config.toml
arch = "transformer_decoder"
dataset = "Sentinel-2 satellite tiles (TerraMesh)"
image_size = 16
layers = 12
norm = "layernorm"
norm_position = "pre"
hidden_act = "gelu"
mlp_ratio = 2
fused_qkv = false
inner_norm = false
beta2 = 0.99
one_sided = false
adamw_lr_other_params = 0.0015
batch_size = 64
warmup_steps = 210
Rows from block 5, named by matrix and row number. Rows with one number belong to one attention dimension. Each number is 128 + 32 x the weight over its row's rms, rounded and kept within 0 to 255. All counts start at 0.
# q: attention query (model.blocks.5.attn.q.weight, 384x384), inputs 0-127
# k: attention key (model.blocks.5.attn.k.weight, 384x384), inputs 0-127
q.199 [129 136 166 139 135 101 187 183 156 174 139 158 133  80  81 110 149 140  87  86 134 138 116  87  94 110 117  86 149 116 122 122 148 122  90 124 169  87 131 177 123 118 151  97 125 119 174  73 107 125 142 129 146 170  91 157 176  99  69  40  99  95 129 102 109 151  37 174 143 118 172  90  96 157  97 194 120 103  89  98  94 132 170 118 133  88 118 107 152 115 116 160 124 123 136 165  98 148 121  97  93 127 139  96  36 168 157 126 151 102 157 124 141 113 187  45 121 135 124 169 115 147 171  93 164 121 180 139]
k.199 [176 110 103 139 113 106 169 143  46 124 153 146 141  86 118 132  94 142 122 144 155 131 199 172  92 110  96 127 167  78 159 110 171 162 190  86 139 194 160 128 161  95 147  97 170  91 132 124 191 154 113 166 181 148  84 106 133 123 148  86 101 136 184 148 105  75 139 142 153 110 139 177 112  82  92 137  93 153 177  96  86 155 114 105 171  94 101 148 133 124 142 141 116 113  86 159 144 108 160  84 189 171 109 160 108  93  93 179 159  97 106 102 107 158 112 146  83  83 177 165 120  62 126 148 160  87 146  76]
q.200 [119 200 151 156 114  98  98  92 116 118 113 138 108 156 133  99 123 157 133 170  72 130 140  98  97 143  61 167 163  70  89 154 146 107 135 160 126 159 155  83 111 133 185  72 148  62 125 117 146 125 159 114 129  97 129 162 149 166 112  94 192 144 116 122 106 193 137 140 172 116 123  86 146 154 122 170  89 119 100 135 161  68 202 141  79 119 101 152 111 145 128 136 138 201 188 141  97 149  92 139 128 117 138 132 122 172 124 126 223  93 174 125  97 142  85  49 129 123  43 152 120  76 126 136 136 163 102 134]
k.200 [134 154 106 143 122 115 160 152 170  64  84 102 108  94 171 181 212 107 152  71 137 110 131 160 133  57 164 143  92  59 148 165 206 111 143 126 164 181 156 140 152 112 109 113  96 138 188 135 103  85 109  98 126 129 139 151 172 117  88 156 194  77 162 122 117 148 126  90 117 181 122 158 144 122  98 108 139  98  88 133  72 122 159 124 120 105 147 139 132 103 133  71  68 107 173 127 178 184 130 171 124 141 115 131 126 125 122 120 111 136 163  67  61 196 139 108 134 108 131  73  84  99 137 108 135 117 105 109]
q.201 [131 177 149 150 157 133 101 123 177 109  89  77 117 124 181 169  94 113  88 122 148 110  88  86  94 152 131 134 162 167 105 139  69 120 157 132 149  91 184 119  78  46 109 112 195 154 107  99 181 153  96 127 135 191 138 122  97 110 137 142  98 102 143 149 107 109  82 190 128 141 121 110  84 104 112 154 167 107 185 135 155 146 127  98 156 110  95  95 168 140  93 189 127 121 163 111 179 119 105 135 151 124 170  94 190 127  62  97 116 138 144 165 114  97 139 155 107 136  90 112  97 122 177 106 125 140 106 156]
k.201 [104 188 101  71 144 150 152 106 148 124 124 179 110 121 118 108 109 152 146 143 115 123 149 109 129 173 124 117 157 177 139 113 102  90 132  92 132 135 122 121 158  65 167  68 161 166 102 150 113 132 120  84 122 124 130 109 135  70 119 179 176 117 137 136 117  83 102 148  70 158 189 133 114  72 114 151 173 107 159 202 125 172 182 136  83 140 109 151 161 138 112 150  97 154  83 101 118 188 167 145 170 185 178 114 117 124 119 157 148 135 125 181 150 110 151 102 187 103 124  53  87 117 116 129 150 159  98 111]
q.202 [138 142 138 142 140  81 153  94 141 148 147  65 108 122 113 106 150 146 135 121 122 127 191 120 132 124 155  70 123 155 129 151 137  88 153 122 105 158 143 171  90  96  86 158  90 105 134 151  91 144 113 119 140 165 116 182 127 159 186 109 103 144 128 103 117 121 121 160 158 112 142 163 118 151 120 117 145  86 118  74 135 181  31 177  84 106 110 117 105 147 104 137 118 148 102 129 133 139 176  94  79 124  87 201 144 168 157 181 124 111 137 124 118 108 160 114 194  78 101 146 128 124 121  74 133 163 150 142]
k.202 [ 69 145  84 104 153 115 128 135 156 234  99 109 158 153 147 127 123 125 125  88 151  86 126 144 141 164 133 105 117 110 149 146 150 129 137  99 137 136 126 138 174 150 123 185 142 151  95 120 127 117  86 164  95 125 165 129 188 167 154 156 122 107 131 136 128 105 146 133 101 156 175 165 115 141 138 114  97 148 115 134 156 138  75 201 123 170 150 110 129 208 114 162 173 148  75 108 128  76 140 106 112  62 110 142 119  98  99 135  74 149 154 144  75 102 109 147 124  92  55 108 135  85  95 156 160 103 112 136]
q.203 [134 139 141 160 199 140 129 116 117 156 115 128 118 109 122 112 107  85  93 164 124 128 131 153  70 101 166  59 193 208 164 136 115 131  97 142 122 190 188 160 127  97 116 141 138 151  98  76 193  66 133 138 122 141 122 153 107 129 188 147 123 135 117 116 130 143 124  96 139 126 146 139 110 137 123 155  83 139 115 173  85  81 165  97  93 118 112 116  64 142 134 143 169 147 124  93 136 167 127 144  66 144 195 124 190 166 189 125 114 152  80 157  96 178  86 103 216 146 118 137 131 129  96  89 138  82 137 148]
k.203 [ 65 117  65 163 143 159 102 119 155 141 117 129 145 121 124 148 104 128 106 148 137 111  97 117 146 177 113 167 129 136 165  71 166 137 129 145 181 109 119 143 131 176 166  82 129 202 151 142 192 110 168 125 138 132 127 141 150  70 195 138 157  81 171 136 145  91 159 164 137 177 125 135  95  75 119 122 142 118 112 150  61 126 115 143 125 145  98 103 167  53 118 107 100 120 139 127 153 104 142 178 115 118  78 129 176 152 145  97 163  99 134 115 120 103 148 119 142 161  86  99 143  78 159 167 119  96 161 123]
q.204 [148  64  63 105 169 122 142 104 192  97 125 110 133 130 106  78  88  80  64 158 146 107  95 153 122 133  87 118 101 122 138 155 156 184  91 150 183  88 136 108 130  95 152  73 173 144 123  64 151 125 147 155  82 117 146 181 140 154 175  85 114 136 131 154 136 124 140 177 137 122 127  93  65 119 103 122 133 113 106 112 110 142 133 135 114 129 117 155  93 126 128 117 128 134  90 155 172 139 171 129 128 134 130 150 108 131 149 157 130 118  87 147 114 113  85 100 138 161 134  75 120 132 113 119  91  95 165 167]
k.204 [ 93 112  68  86 120 177  99 122 143 149  95 157  79  85 105  90  90 146 147 113 104 128 169 132 160 156 125 175 128 118 158 129  85 131 115 187 147  83 124 117 168 151 130 151 116 113 119 141 155  85 123  97 136  86 150  69 114 137  90  81  81 196 157 143 104 117 103 204 149 147 109 110 154  99 137 119  92 127  75 119  97  93 111 121 138 179  99 178 145 157 196  70 135 140 100  80 163 129 131 165 149 146 114  98 130 147 126  91 172  89 144 143 160 174 132 108 150  68 165 147 130 138 161  78  68  85 142 132]
q.205 [145 150 161  73 138 148 171 111  96 105 111 155 177  83 146  72 163 157  92 160 153  95  84 148  49  82  99 144 111 126 119 123  90 148 133 163 129  79 155 169 181 149 145 145 127 192 169 163  97 141  79 124  61  97 139 131 164 123  99 152 171  91 161 178 141 135 111 106 122 133 161 116 130 110 167 180 149 198 131 136 151  82 170 151  96  86 183 100 115 122 103 142 194 172 131 156 147  91 119 120 183  62 143 107 111 186 101 154 177 155 146 141 206 130  86 117 133 170 132 107 165 119  74 142 121  88 168 132]
k.205 [109 110 128 119 128  93  73 127  99  80  67  78  55  83 171 170 137 110 107 119 190 144 152 165  84  76 158 155 140 166 123 102 144 200 142 128 129 150 146 106 120 168 158 134 127 117 115 145 134 156 107  50 130 190 144 149 154  99 128 121 146 130 149 117 157 150  48 100 135 155 130 148 104 158 133 138 143 145 118 132 126 138 167  79 118 125 214 131 125 127 194  81 102 189 144 120 149 114 174 137 178 154 190 113 161 150 110  99  93 115 121 129  59 118 148 153 142 185  96 171 113  88  81  79 129 129  60  33]
q.206 [100 118 153  76 195 158 171 126 160 133 136 109 108 161 106 125 104  83  97 121 131  94  81 113 138  75 154 141 172 115 118 111 155  70  82 155 137 192 120 100 169 116 100 157 146 101 117 139 159  65 140 157 149 163 104  76 115 103 147 180 122 162 119 167 162 176 139 132 122 108  82 165  97 130 159 136 152 114 112 161 154  80 144 187 141 137  74 142  86 173 181 110 160 102 160 129 149  96  88 104  83 146 146 129  91 122 117 164 135 101 176 101 153 181 153 120 108 171 118 116 128 108 118 134 147 153 154 133]
k.206 [148 141 102 111  76 186 118 157 148 168 149  86 115 142 102 147 109 136 150 105 147 157  80 129  98 116 152 210 141 120 123 162  96 184 151 131 125 147 123 102 164 132  65  70 118 150 136 103 155 157 151 128 128 135  84 109 123 114 131 136 142 138  96 141 162 127 151 153 118  41  95 109 129  81 205  79  91 102 122 131 126 162 136 139 188  96  96 168 141 159 107 109 146 141 103 179 152 136 124 174 135 134 149 156 115 142  81 136  95 108 131 110 126 148 150  89 133 104 106 127 162 155  54 104 113 149  99 177]
q.207 [133  71 125  94 135 134  74 149 173  94 149  99 137 130 138 178 137  97 173 126 100 136 142  77 130  89 207 117 143  63 126 146 116 110 113 142 105 123 135 124 109  88 125 126  82 118  49 119 139 137 179 149  95 123 149 115 144 120 128 110 122 137 142 125 147 146 169 138 162 153 115 139 138 155 122 155 121 127 151 169 114 208 138  66 104 182 130 180 168 136 128 104 189 102 125 112 179 148 116 123  84 120 116 156 137  98 108 170 150 140 172 121 135 157 160  98 133 197 124 159 114 180 130 104 132 115  74  73]
k.207 [ 92  90  63 102 125 197  91 126 190 168 118 178 125 103 172 148 136  85 139 193  97 181 119  50 107 119 145 132 166 123 152 154 152  97 156 144 132 173 132 137 113  83 146  75 133 129 100 144 135 139 128 110  98 130 146 139  94 117  61 135  93 119 139 129 105 103 165  84 154 118 138 102 103 117 125 139 121  88 149 201 128 121 141  62 201 100 104 158 128 109  93 112 125 133  83 125  69 158 103 144 141 114 129  92  97 146  67 127 120  84 168  82 121 156 123 133 123  87 107 139 144 124 123 135 118 163 144 137]
q.208 [130 174 170 159 101 144 152 106 128  71 153  73 128 121 112 128 148 142 139 116 152 154 159  77  89  67 106 114 114 110  96  73 154 109  79 134 167  68 143 127 103 154 181 131 117 107 162  91 103 180 125 157 174 179  58 126 105 158 162 117 172  99  82 129 176  80  75 150 164 120 110 137 164 138 173 162  75  93  74 188 103  82 124 107 116 144 158 145 136 152 110 127 161  98 109 185 193 136 120  93  59  80 106 113 139 117 121 133 136 116 116 171 150 159 150 204  65 141 155 106 182  91 189  93 126 126 141 147]
k.208 [158 164 107 100 128 188 165  71  95 148 125 158 147 111  92 182 147 111 166 141 158 123  84 142  98 140  83 133 144 124 166 216 168 131 100 178 115 126 141  93  86  76  94 121 156 170 138 149  75 124 169 178 101 130 151  64 153 114 154 114 131 138 184 103  89  78  78 172 106  82 162 131 149 193 130 137 173  97 136  83 138 178 133 165 133  60 157 152  56 103 146 144 131  89 179 159 129 138 158 120 133 177 103 152 159 135 110 116 135 141 172 155  71 187 147 143  61  74 147 101 124 129 155 131 109 176 127 153]
q.209 [ 97 128 157 113 146 144 124  50  90  73  83 109  64 133 137 121  97 139 110 122 122  52 212  68 127 139 140 142 133 108 104 164 125 144 108 149 165 142 169 114 118 147 111 130  98 145 153  91 111 104 126  95  75  75 138 104  52 152 130 121 172 115 150 174 125  85 139 100 166 118 121 173 126 155  65 125 143 130 112  98 141 102 157 118 149 176 112  88 139 108 181 125 140  85 116  82  98  28 129 134  87 121 101 133 124 163 165 113 179 133 124 127 160 119 127 121 140 141 105 147 112 139 115  71  79 120 158 156]
k.209 [112 153  50 100 176 113 131 173 107 156  95 147 148  94 122 182 174 146 172 143 132 173  87 104  67 114 148 161  67 194 119 142 127 120 175  98 150 176 114 107 168  98 117 104 127  82 131  89 128 127  69 118  98 134 122 147 189 121 120 130 104  83 107 130 206 151 173 147 162 127 128 124 145 112 139 127  78 128 130 157  96 132 155 111 145 130 122 127 189 134  82  98 123 130 154 119 161 145 137 181 167  79 109  62  89 128 172 108 157 130 110 121  74 137 133 107  90 105 176 123 114  79  92 105 113 123 117 162]
q.210 [119 143 144 120 118 102 191 148 152 162 124  59  93 187 131 138 108 176 158 147  83 124 148 181 147 150 141 119 158  80 168 110 123  80 143 189  90 144 129 141 118 100 173 115 142  88 111 105 101 124 144 152 119 145 112 138  91 111 145 117  82 145  61  54  81 126 145 161 115 168 141 103  97 143 120 150 114 147 173 146  99  76 103  88  97 104 133 121 103 111 114  62 132 182 102 146 190 152 112  84 112 110 156 112 177 135 119 127 134 172 139 117 127 145 129 141 119  84 178 165 176  94 116 145 131 136 158  49]
k.210 [ 94 117 203 117  75 123 124 143 142 180 141 101  92 201 133 128  97  94 129 114 146 145 155 103 127 126  40 145 135 134  91  80 135 153 147  79  83 121  89 119 123 115 117 117  39 155 124 146 132 163 127 110 129 151 112 153 105 140 105 118 103 138  55  47 118 122 158  99 154 126 182 108 151 112 150 121  97 100 123  77 149 128 117 133 110 123  55 114 111 147  84 133 120  99 110 137 124 177 120 142 163 144 103 101 172 137  90 109 134 138 128 188 172 124 215 139 137 115  52  91 130  95 137 181 191 140 170 122]
q.211 [ 93  91 108 110  89 127 105 108  97 110 122 141 151 148 180 131 125 114 179 138  82 138 136 148 129  88 154 133 101 180 155 129 101 164 143 137 158  74 127 150 152 151 124 114 115  80 136 158 167 177  65 116 128 188 152  97 103 131 183  97 111 116 150  92 181 121 143 168 147 133 141 109 133 171 140 142 133 120  97 129 151 113 108 120 174 148 209 107 119 162  96 136 133  79 109 183 128 145  65 126 101 144 103 102  94 135 143 109  76  75 176 161 164 119 143 115  95 116 113 131 173 128 148 151 128 186  83 159]
k.211 [161 162  94  97 166 121 122 161 124 118 151 158 160 146 119 169 102 134 119 129 167 147 118 141 151 161 113 136 117 171 112 172 218 108 136 165  88 121 152 130  86  93  89 121 121 184 117 132 169  97 120 167 138 107 144 107 132 107  80  76 192 171  72 128 108 149  70 165  94 108  90 112 142 118 146 101 130 169 150 139 170 160 148 212 161 122 185 175 102  89 178 114 105 160  61 132 127 113 155  78 144  91 148 154 106 182 185 100 111 175 168 137 157 123 111 164 112 122 181 147 131 137 164  69 178  94 129 141]
q.212 [ 97 131 112 188 127 130 165 151 129 188 161 120 148  51  88 141 170  97 110 176 116 124 102 140 102 117 126 134 130 165 164 133  97 118 144 143 136 112 150 106  98 116 109 108  98 149 136 132 145 127 103 137 126 121 147  79 133 148 144 128  82 138 146 164  92 157  69 126 117 111 120 192 110  49 169 157 200 168  78 139 158 156 171 139 138  88 125 123 139 140 143 128 137 100 183 158 120 135 135  91 158 151 130 157  47 136 165 112 118 137 151 101 108 169  34 144 207 102 175 191 124 128 148 112 192 166 156 176]
k.212 [122 124 131 126 159 186 118 140 157 164 111  48 150 112 136 162 127 166  96 194 129  39 160 151 106 140 126  90  72 106 132 105 110 127 102 168 131  84 167 182 189  94  91 115 163 162 132 161 137  99 114  86 151 111 113  72  86 167 148 118  72 163 198 167  88  97 175 136 142 143  89 127 170 116 170 126 191 100  99  78  90 132 152 133 110 127 157 135 127 139 103 194 102 149  61 139 106 162 109  95 146  80 209 165 134 117 137 162 131 149 121 118  93 111 121 105 163 105  73 222 159 132 127 181  98 135  97 126]
q.213 [136  94 107 107  91 118 170 153 100 172 132 140  80 125 143  84 153 120 161 142 190 105 211 135 193  96 156 147 106 119 151 124 106 110 115 106 169 126 141 120 165 142 187  70  89 147 106 118 126 200 141 115 118 172 137 147 128 122 132 130 123  96 103  98 124 188 105 203  99  88 157 136 121 144 150 131 167 131  58 134 106 159 121  95 167 165 129 160 129 120  75 120  54 158 188  98  90 111 216 132  82 122 127 100 172  86 146 112 109 115 147 129 137  44 141  84 155 163  94 131 156 101 194 117 125 138 111 125]
k.213 [122 106 139 160 153 110 161 133 118 152 126  92 120 145 109 121 126 135 130 113 191 150 169 143  99 188 200 149 154 131 128 146  98  78  60 155 140 151 159 209  51 132 120  77 114 106  59 173 166 120 122 137 150 114 124 156 148 149 123 145  79 189  85 176 159 171 152 134 170 107 163 159 112  84 101 103  56 157 129 184  90 107  87 125 146 113 126 208 146 101  79 119  85 128 108 166  85 117 135 102 158 126  99 120 163 134 131 136 137 139 143 131  89 143 103 146 123 123 139 102 106 138  84 162 162 156  81 161]
q.214 [ 84 140 132  86 109 182 198 114  90  93 109 106 159 147 147 135 103 140  72 137  55 116 147 188 146 132 142 102 134  98 106 110 139  93 165  96 123 160  89 143 179 137  98 140 150 118 148  80 130 175  61 178 132 112 123 136 108  97 102 106  53 209 136 151 132 117 157  68 103 162  77 139 139 121 135 189 134 122 164 152 144 134 154  87 123 195 158 157 113 141 139 114 173 132 174 114 125 102  72 149 133 119 168 142 129 114 203 102 119 163 108 121 182 138 141 173 114  84 125 129 115 139 184 113 122 159 129 159]
k.214 [105 173 125 119 166 153 122 152 131 139 115 106 177 147 102 198 144 150 168 150 170  68 109 101 142 155 163  70 100 103 123 121 127 108 114 140 140 165 109  95 114 134 113  79 130 151 139  76 162 117 149 149 142 131  93  86 123 153 185 144 170 132  80  74 176 130  84 102  82 148 138 117 116 119 160  78 194 138  54  88  95 164 146 144 103 141 116 111 145 107 100 100 121 152 160 122 115 144 131  93 148 134 175 141  65 121 146 101 168 104 119  98 162 135  79  98 151 122 152 164 120 160 174  96  98  99  78 134]
q.215 [114 106 122 147 145 155  92 129 125 115 155  79  94 132 163 133 150 137 134 125 161 127 105 173 152 161 185 108 148 128 153 133 175  91 130  85 131 106 105  92 132 127  81 130 157  66 140 176 141 149 127 137 156 139  87 108  92  93 130 169 159  61 144 154 169  63 104 175  74 106  59 101 138 161 141 142 175  98 108 138 128 191 105  95 174  83 102 109  96 112 112 118 124 121 127  69 109  98 176 111 145 108 101  62 166 109  84  93  81 144 141 193 131 155 147 132 141 105 131  25 148 127 125  85 162 146 126 120]
k.215 [145 120 192 163  78  76 172 123 148 106 123 111  63 194 115 151 113 140 124 122 112 122 117 136 116 192 166 101  84 151 111 143 131  99  62 129  43 107  75 145 114 115 171  96 157 107 126 124  87 157 149  71 212 166 135 100 121 142 155  72 165 109 114 112 148 105 154 171 185 133 132  70 138  88 103 113 151 130 122 125 129 173 164 164 106 130 117 209 122 123 129 118 120  97  79 152 117 152 166  99 124 111 146 158  91 141 108 170  77 120  79  99 135 101 123 202  79 169 124 151  35  94  62 133 161 103 143 160]
q.216 [133 145 129 106 186 150 152 132  90 135 164  77 162 140 149 188 144 140 140 107 110 105 163 104 128 132  95 103 180  96 125 132 169 124 182 182 107 132 116 145 100  48  82  92  98 102 130 120 168 171 106 136 163 211  77 125  58 151 149 148 143 157 114 140 170  79 113  89 102 154 217 137 189  73 138 157 133 133 137 135 114 186 142 160  64 133 127 123 106  50 133 151 163 133 116  66 188 101 133 122 159 179 119  90 120  92 104  56 132 192 100 139 112 178 165 152 169 141 150 149 129 118 123 149  57 130 163  81]
k.216 [ 94 118 102 150 142 190 138 118 166  96 108 151 162 157 139 150 142 105 103 153 103 124  92 110 125 121 121 117 189 155 101 130  99 117  87  88 183 136 122 185 191 128 132 135 189 101 121 172 155 127 142 169 120 110 136 135 138  84 194 137 119 146 109 138 156 130  62 107 154 126 109 115 114 119 164 124  99 105 155 157 150 145 185 102 142  85 109 142 113 102  92  97  98 179  95 143 112 110 173 162  71 134 132 151 126 134 124  81 132 101 105  85 104 112 162 152 102 196 153 152 154 162 134 144 141 145 114 116]
q.217 [131  90  68  53 121 173 138 137  88  62 179 172 103  71 105 134 152 136 135 113 127 206 134 171 151  88 110 122 132 138 191 122 140 100 142 129 134 150  85 110 150 189 126 167 116 162 144 168 107 142 147 134 151 191  70 142 104 158 131  98 154 135 176 135 118 112 111 125 170 179 121 166 144 159  99 147  83  86 136  91 114 113  32  64  94 123 133  88  88 138 132 129 170 183 122 140 135  93 100 139 145 140 146 114 132 100  66 101  79 165 148 101 104 188  65 123 172 108 125 116 123 134 153 162 150 116 206 125]
k.217 [ 97 101 130 199 149 197  79 163  85 156 117 105 156 144  97 170 112  94  56 149 135 121  90 167 109 162 134 130  90 115 157 141  86  77 157 133 111 157 194 112 125 167 142  36 151 130  70 134 154 171 128  81 120  95 155 146 164 134 130 134 123 200 113 140  83 157 113 153 178 127 161 148 111 162  92 158  97 144 104 103 132  82 104  65 216 122 174 135 148 128 121 140 157 217  82 159 143  67 113 126  60 117 104 141  85 133 128  87 100 141 110 156  83 126 107 117 156 156 113 144  77 137 148 174 114 165 175 173]
q.218 [130  99 171 182  81 145  96 105 116 152 164  91  95 140  93 121 156  81 142  68 140  92 107 113 166 140 130 123 127  79  76 164 140 162 149 116 158 114 128 101 131  76 138 105 116 165 151 154 194 134 136 131 107 140 180 185  92 139  82 147  74 158 199 105 153 105  61 117 153 168 127 137 138  98  86 143 103 150  60 180  87 114 141 148  85 148  85  82 169 104 102 149 134 103  91 129 159 172 128 133  97  89 139 116 102 132 146 137 124  88 102 131 122 122  52 153 121 144 148 177  93 120 139 178 116 167 115 143]
k.218 [145  93 100 162 156  78  95 104 142 161 114 155 175 167  90 219 132 171 124 198  92  99 148  88 124 113 133 118 156 165 153 111 139 170  71 160 106 130 123 167  93 113 105 158 155 110 122 151 155 137 134  76 100 113  94 127 115 143 106 101 180 149 157 151 144 125 132  96 173 119  63 141 125 120 120 149  78 108  94 114 122 162 126 112 156 154 119  91 147 100 136 128 163 121 125 160 143  85  83 154 107  72 159 112  71 187 152 104 143 130 124  78 159 125 135 102 152 161  97 124  87 132 134 173 113 149 134 165]
q.219 [177 195 121 159 112 111  86 123 153 102 102 120  94 144  95 145 137 184 151  96 123 112 154 114 140 125 133 129  95 133 155 122 135 105 105 219 126 103 106 101 139 119 151  97  70 139 115 150 167 121 155 121  64 138 125 207 146  97 101 137  82 115 127  79 101  92 114 143  92 117 116 182 101 172 194 115 144  91 171 131  89 167 134 118  57 131 118 145  96 106 123  99 129 169 172 127 148 122 127 168 158 148 149 132  95  96 120 170 101  82  93 111 134 146 116 157 107 175 114 146 127 132  95 124 114 167 162 221]
k.219 [173  70 118 106 187 100 110 133 109 161 121  85 120 141 141 157 137 160 168  28 145 109  92 148 122 172 143 121 102 113  84 166 151 113 175 139 129 118 176 109 142 147  87 143 127 146 120 174 129 120 167 113 125  68 123 104  79 198 109  86 104 175 148 100 159 141 149 150 125 186  35 127  92 112 109 147 101  90 136 150  89 132 110 134 147 121  76 122 115 130 123  96 147  81 168 158 135 148 125 134 153  99 176 140 123  70 145 112 163  94 128 177 136 114  45 151 159 149 186 124 132 124 116 146 140 158 106 160]
q.220 [193  94 140 111 114 119  71  87 145 183 146 219 108  71  80 142 182 171  82 147 162 155 120 101 149 130 124 165 101 117 102 155 117  89 157 171  63  95 122 113 183  68 126 130 135 100  85 124 125  74 105 107 141 117  91 131 177 104 119 166  95 163  74 110 218 110 150 102 138 173  87  96 160 134 139 172 107 156 139 170 130 137 116 118 175  78 107 115 135 151 117 160  85 154 106  99 119 146 113 122 105 137 210 111 104 112  86  71 113 142 129 117  86  96  82 123  87 124 105 146 133 149  83 147 179 158 122 100]
k.220 [152  91 140  76  91 121 128 106 140  69 147 124 108 155  64 109 135 145  93 138 118 161 152 123 127 139 121 125  81 144  95 117 121 114 145 138 115  41 134 112 119 111 185 116 153 124 146 138 122 129 104 115 104 135 126 102 149 127 117 141 122 126 139 120  86  65  73  61 105 146 118 113 142 112  93 111 168 140 149 166 121  80 185 153  73 141 169 154 171  49 153  58 143 148 149 130 132 105  84 172 110 131  97 136 179 156 128 114 135 119 126 101 131 147 149 117 124  77  93 132 108 241 140 103 185 172 167 119]
q.221 [170 117 133  93 111 102 109  95 101  94 132 129 154  76  82 106 112 125  94 125 107  84 157 132 155 123 128 121 136  78 105  84 152 206 153  67  93 123 167 166 113 146 149 181 115 132 125 179 148 135 123  91  94 109 103 116 117 129  83 112 167 141 149 131 181 109 147 157 123 154 161 111 134 153  99 157 119 132 112 129 147  72  99 142 114 131 138  82 142 140 208 146 199 123 110 164 181  68 133  82 116 182 105 130 140 168 216 128 114  73 126 126 133 116 102 171 136 173 174 120 116 151 115 146  84 104 118 181]
k.221 [103  93 100 182 106  97 108 131 150 118 135 114 181 111 109 142 152 150 125 142 127 107 119 143 125 108 106 108 146 194 115 134 147 111 119 163 161 142 138 106 112 190 107  89 124  80 118 154 127 110 137 103 143 134 140 191  98 124 174 135 155 106 157 113  62 159 142 151 132 107  98 126 120 110 124  90 129 152  95 128 135 127 124 155 201 122 136  67 160 182 184 109 101 200 132 146  97 190 139 179  93 126 159 115 135 207 146  88  82 111 119  95 103 118  95 144 165 141 118 123 142 172 117  83  86 144 102  85]
q.222 [124 154 177 205 107 109 124 119 115 112 140 117 144  85 163 102 183  65 136 154 110 125 124 127 150 148 109 137  81 194 116 108 101 140 115 145 104 144  82 163  94  82  77 148  96 134 158 139 121 118 140 182  74 151 107 139 121 143 125 132  97 159  86 119  61 164 114 107 110 111 200 140 179 134  88 178  64 133 114 132 138  85 135 149 158 111 118  71 149 116 138  73 179 128 148 145 126 141 158 100 119 155 109 108 128 141 100  93 166  77 105 111 104  95 142  85 153 127 112 100 162 178 138 151 102 125 108 162]
k.222 [131 104 118 105  94 142 133 103  93 139 139 175 103 145 124  86 144  61 139 133 111 121  85 137 111 132 140  98 138 149 163 161 146  93  73 154 187 116 121 122 106  83 197 127 188 186 138 174  83 156 119  86 182 161 116 101 103  98 109 104 106  81  83 129 103 152 156 148 112 122 131 111 157 123 114  93 115  78 129 146 164 140 164 200 149 146 103 162 163 137 120 123  71 147 163 112 183 170 154 138  93 124  68  79 120 115 188  75 184 181 143 118  75 128 119  70 143 143 112 147 130  94 153 145 149 152 121 115]
q.223 [136 156 139 131 131 137  28 107 100 116  66 129 165 100 168 151 149 120 112 112 220 114 153 124 114  92  78 104 133 152 161 120  88 137 189 131 131 137 116 126 149 103 157 141  61 140  85 105 109 134 172 172 145 204 137 149 168 136 133 120 144 116 150 144 104  88 164  86 118 164 162  67  95 141  81  32 149 139 125  79  92 192 162 114  94 129 197 117  87 178 119 156 137 122 185 194 141 107 110 168 202 154 170 166 118  65 144 140 141 110 165 114 101 128 146 186 191 132 115 136  90 151 189  79 132 155 188 167]
k.223 [ 91 166 113 108 130 152 130 118  90 104 128 169 107 148 105 147 166  97 107 109 129 158  99 122 158 139 146 135 143 109 150 107 153 107 114 174 122 183 146  74 153  65 175  51  71 116 180 188 135 127 112  60  90 163 157 115 127 179 102 166 118 164 142 192 142 154  84  97 139 184 148 142 132 156 113 105 156 114 175 134 103  62 106 136 134 175 121 143 131 154 155 140 107 130 131 158 155  67 166 125 153 107  97 103 167 155 164 184 136 142 137 113 167 130 128 170 147 122 157 157 206 116 176  90  87 131  85 108]
q.224 [133 144 107 116 128 133 158  98 128 110 103 131 126 156  89 146 152 126 146 123  92 110 179 123 125 115 111 147 140 135 158 160 124 151  88  99 173 158 126  90 138 201  94 120 118 124 173 131  74 124 118 161 149 156 122 135 155 127 122 111 155 140 119 125  35 119 142 189 139 107 129 159 140 183 147 156 119  77 156   6 117  81  78 106 131 134 138 111  94 184 102 178 146 147 141 135 162 122 141 163 190 161 141 133 122 125 121 129 182 154 134 122  97  81 177 102 151 129 134 150 149 106 118 168 143 119 154 138]
k.224 [124 116  74 148 110 113 107 142 105 149  98 127 108  93 126 132  95 135  58  54 202 187 113 167 128 117 126 149 147 122  86 123 157 117 119 143 145 158 162 138 162 144 136 129 122 105 165 126 161  84  75 133 178 132  62 102 105 147 134 124 118 109  77 120 156 161 139 181 100 124 137 159 107 188 116 145  96 104 104  97 130 174 147 154 112 114 113 133 157 225 144 137 150 189  75 131 105  95 143 132 213 167 125 163  96  75 142 142 108 145 150 137  95  70  69 138 193 167 154 163 105 103  75 156  81 159 110 162]
q.225 [110  86 138 157 179 114 115 128 169  88 155 136 118 145 163 160 124 139 166  84 104 182 108 103 153  52 145 176 124 143 122 129 197 141 137 103 107 103 178 158 145 109 151 160 160 143 173 127 105  63 133 143 167 152 146 180  98 182 132 146 123 149 163 157 145 158  56 131 133 122 164  88  81 132 135  75 210 178 113  99 115  86 152 203 191 115 119 141 101 145 120 144 124 131 132 126 140  98  98 150 158  84 156 155 102 161 113 161 177 117 125 102 130 168 119  76  83 147 137  55 150  18 123 105 101 150 192  92]
k.225 [151 159 134 121  79  97  98 113 106 122 128 104 166 182 234 160  87 158  91 131 122 118  99 110  81 142 115 179 146 113 159 155 143 149 148 125 175 176 155 121 151  88  93 141 143 173 167 139 143 146 157 121 136 135 163 126 165  87 106 159 106 170 191 133 182 141 118 152 187  33 168 123 114 167 122 130 101 139 132 120 112 133 156 137  99 191 109 133 170 158 163  85 172 136  96 100 127 164 166 104 177  80  99 144 145 190 143  97 142 148 121 165 176 110 159 162  93 170 129  96 164 146 115 105 146  99  96  51]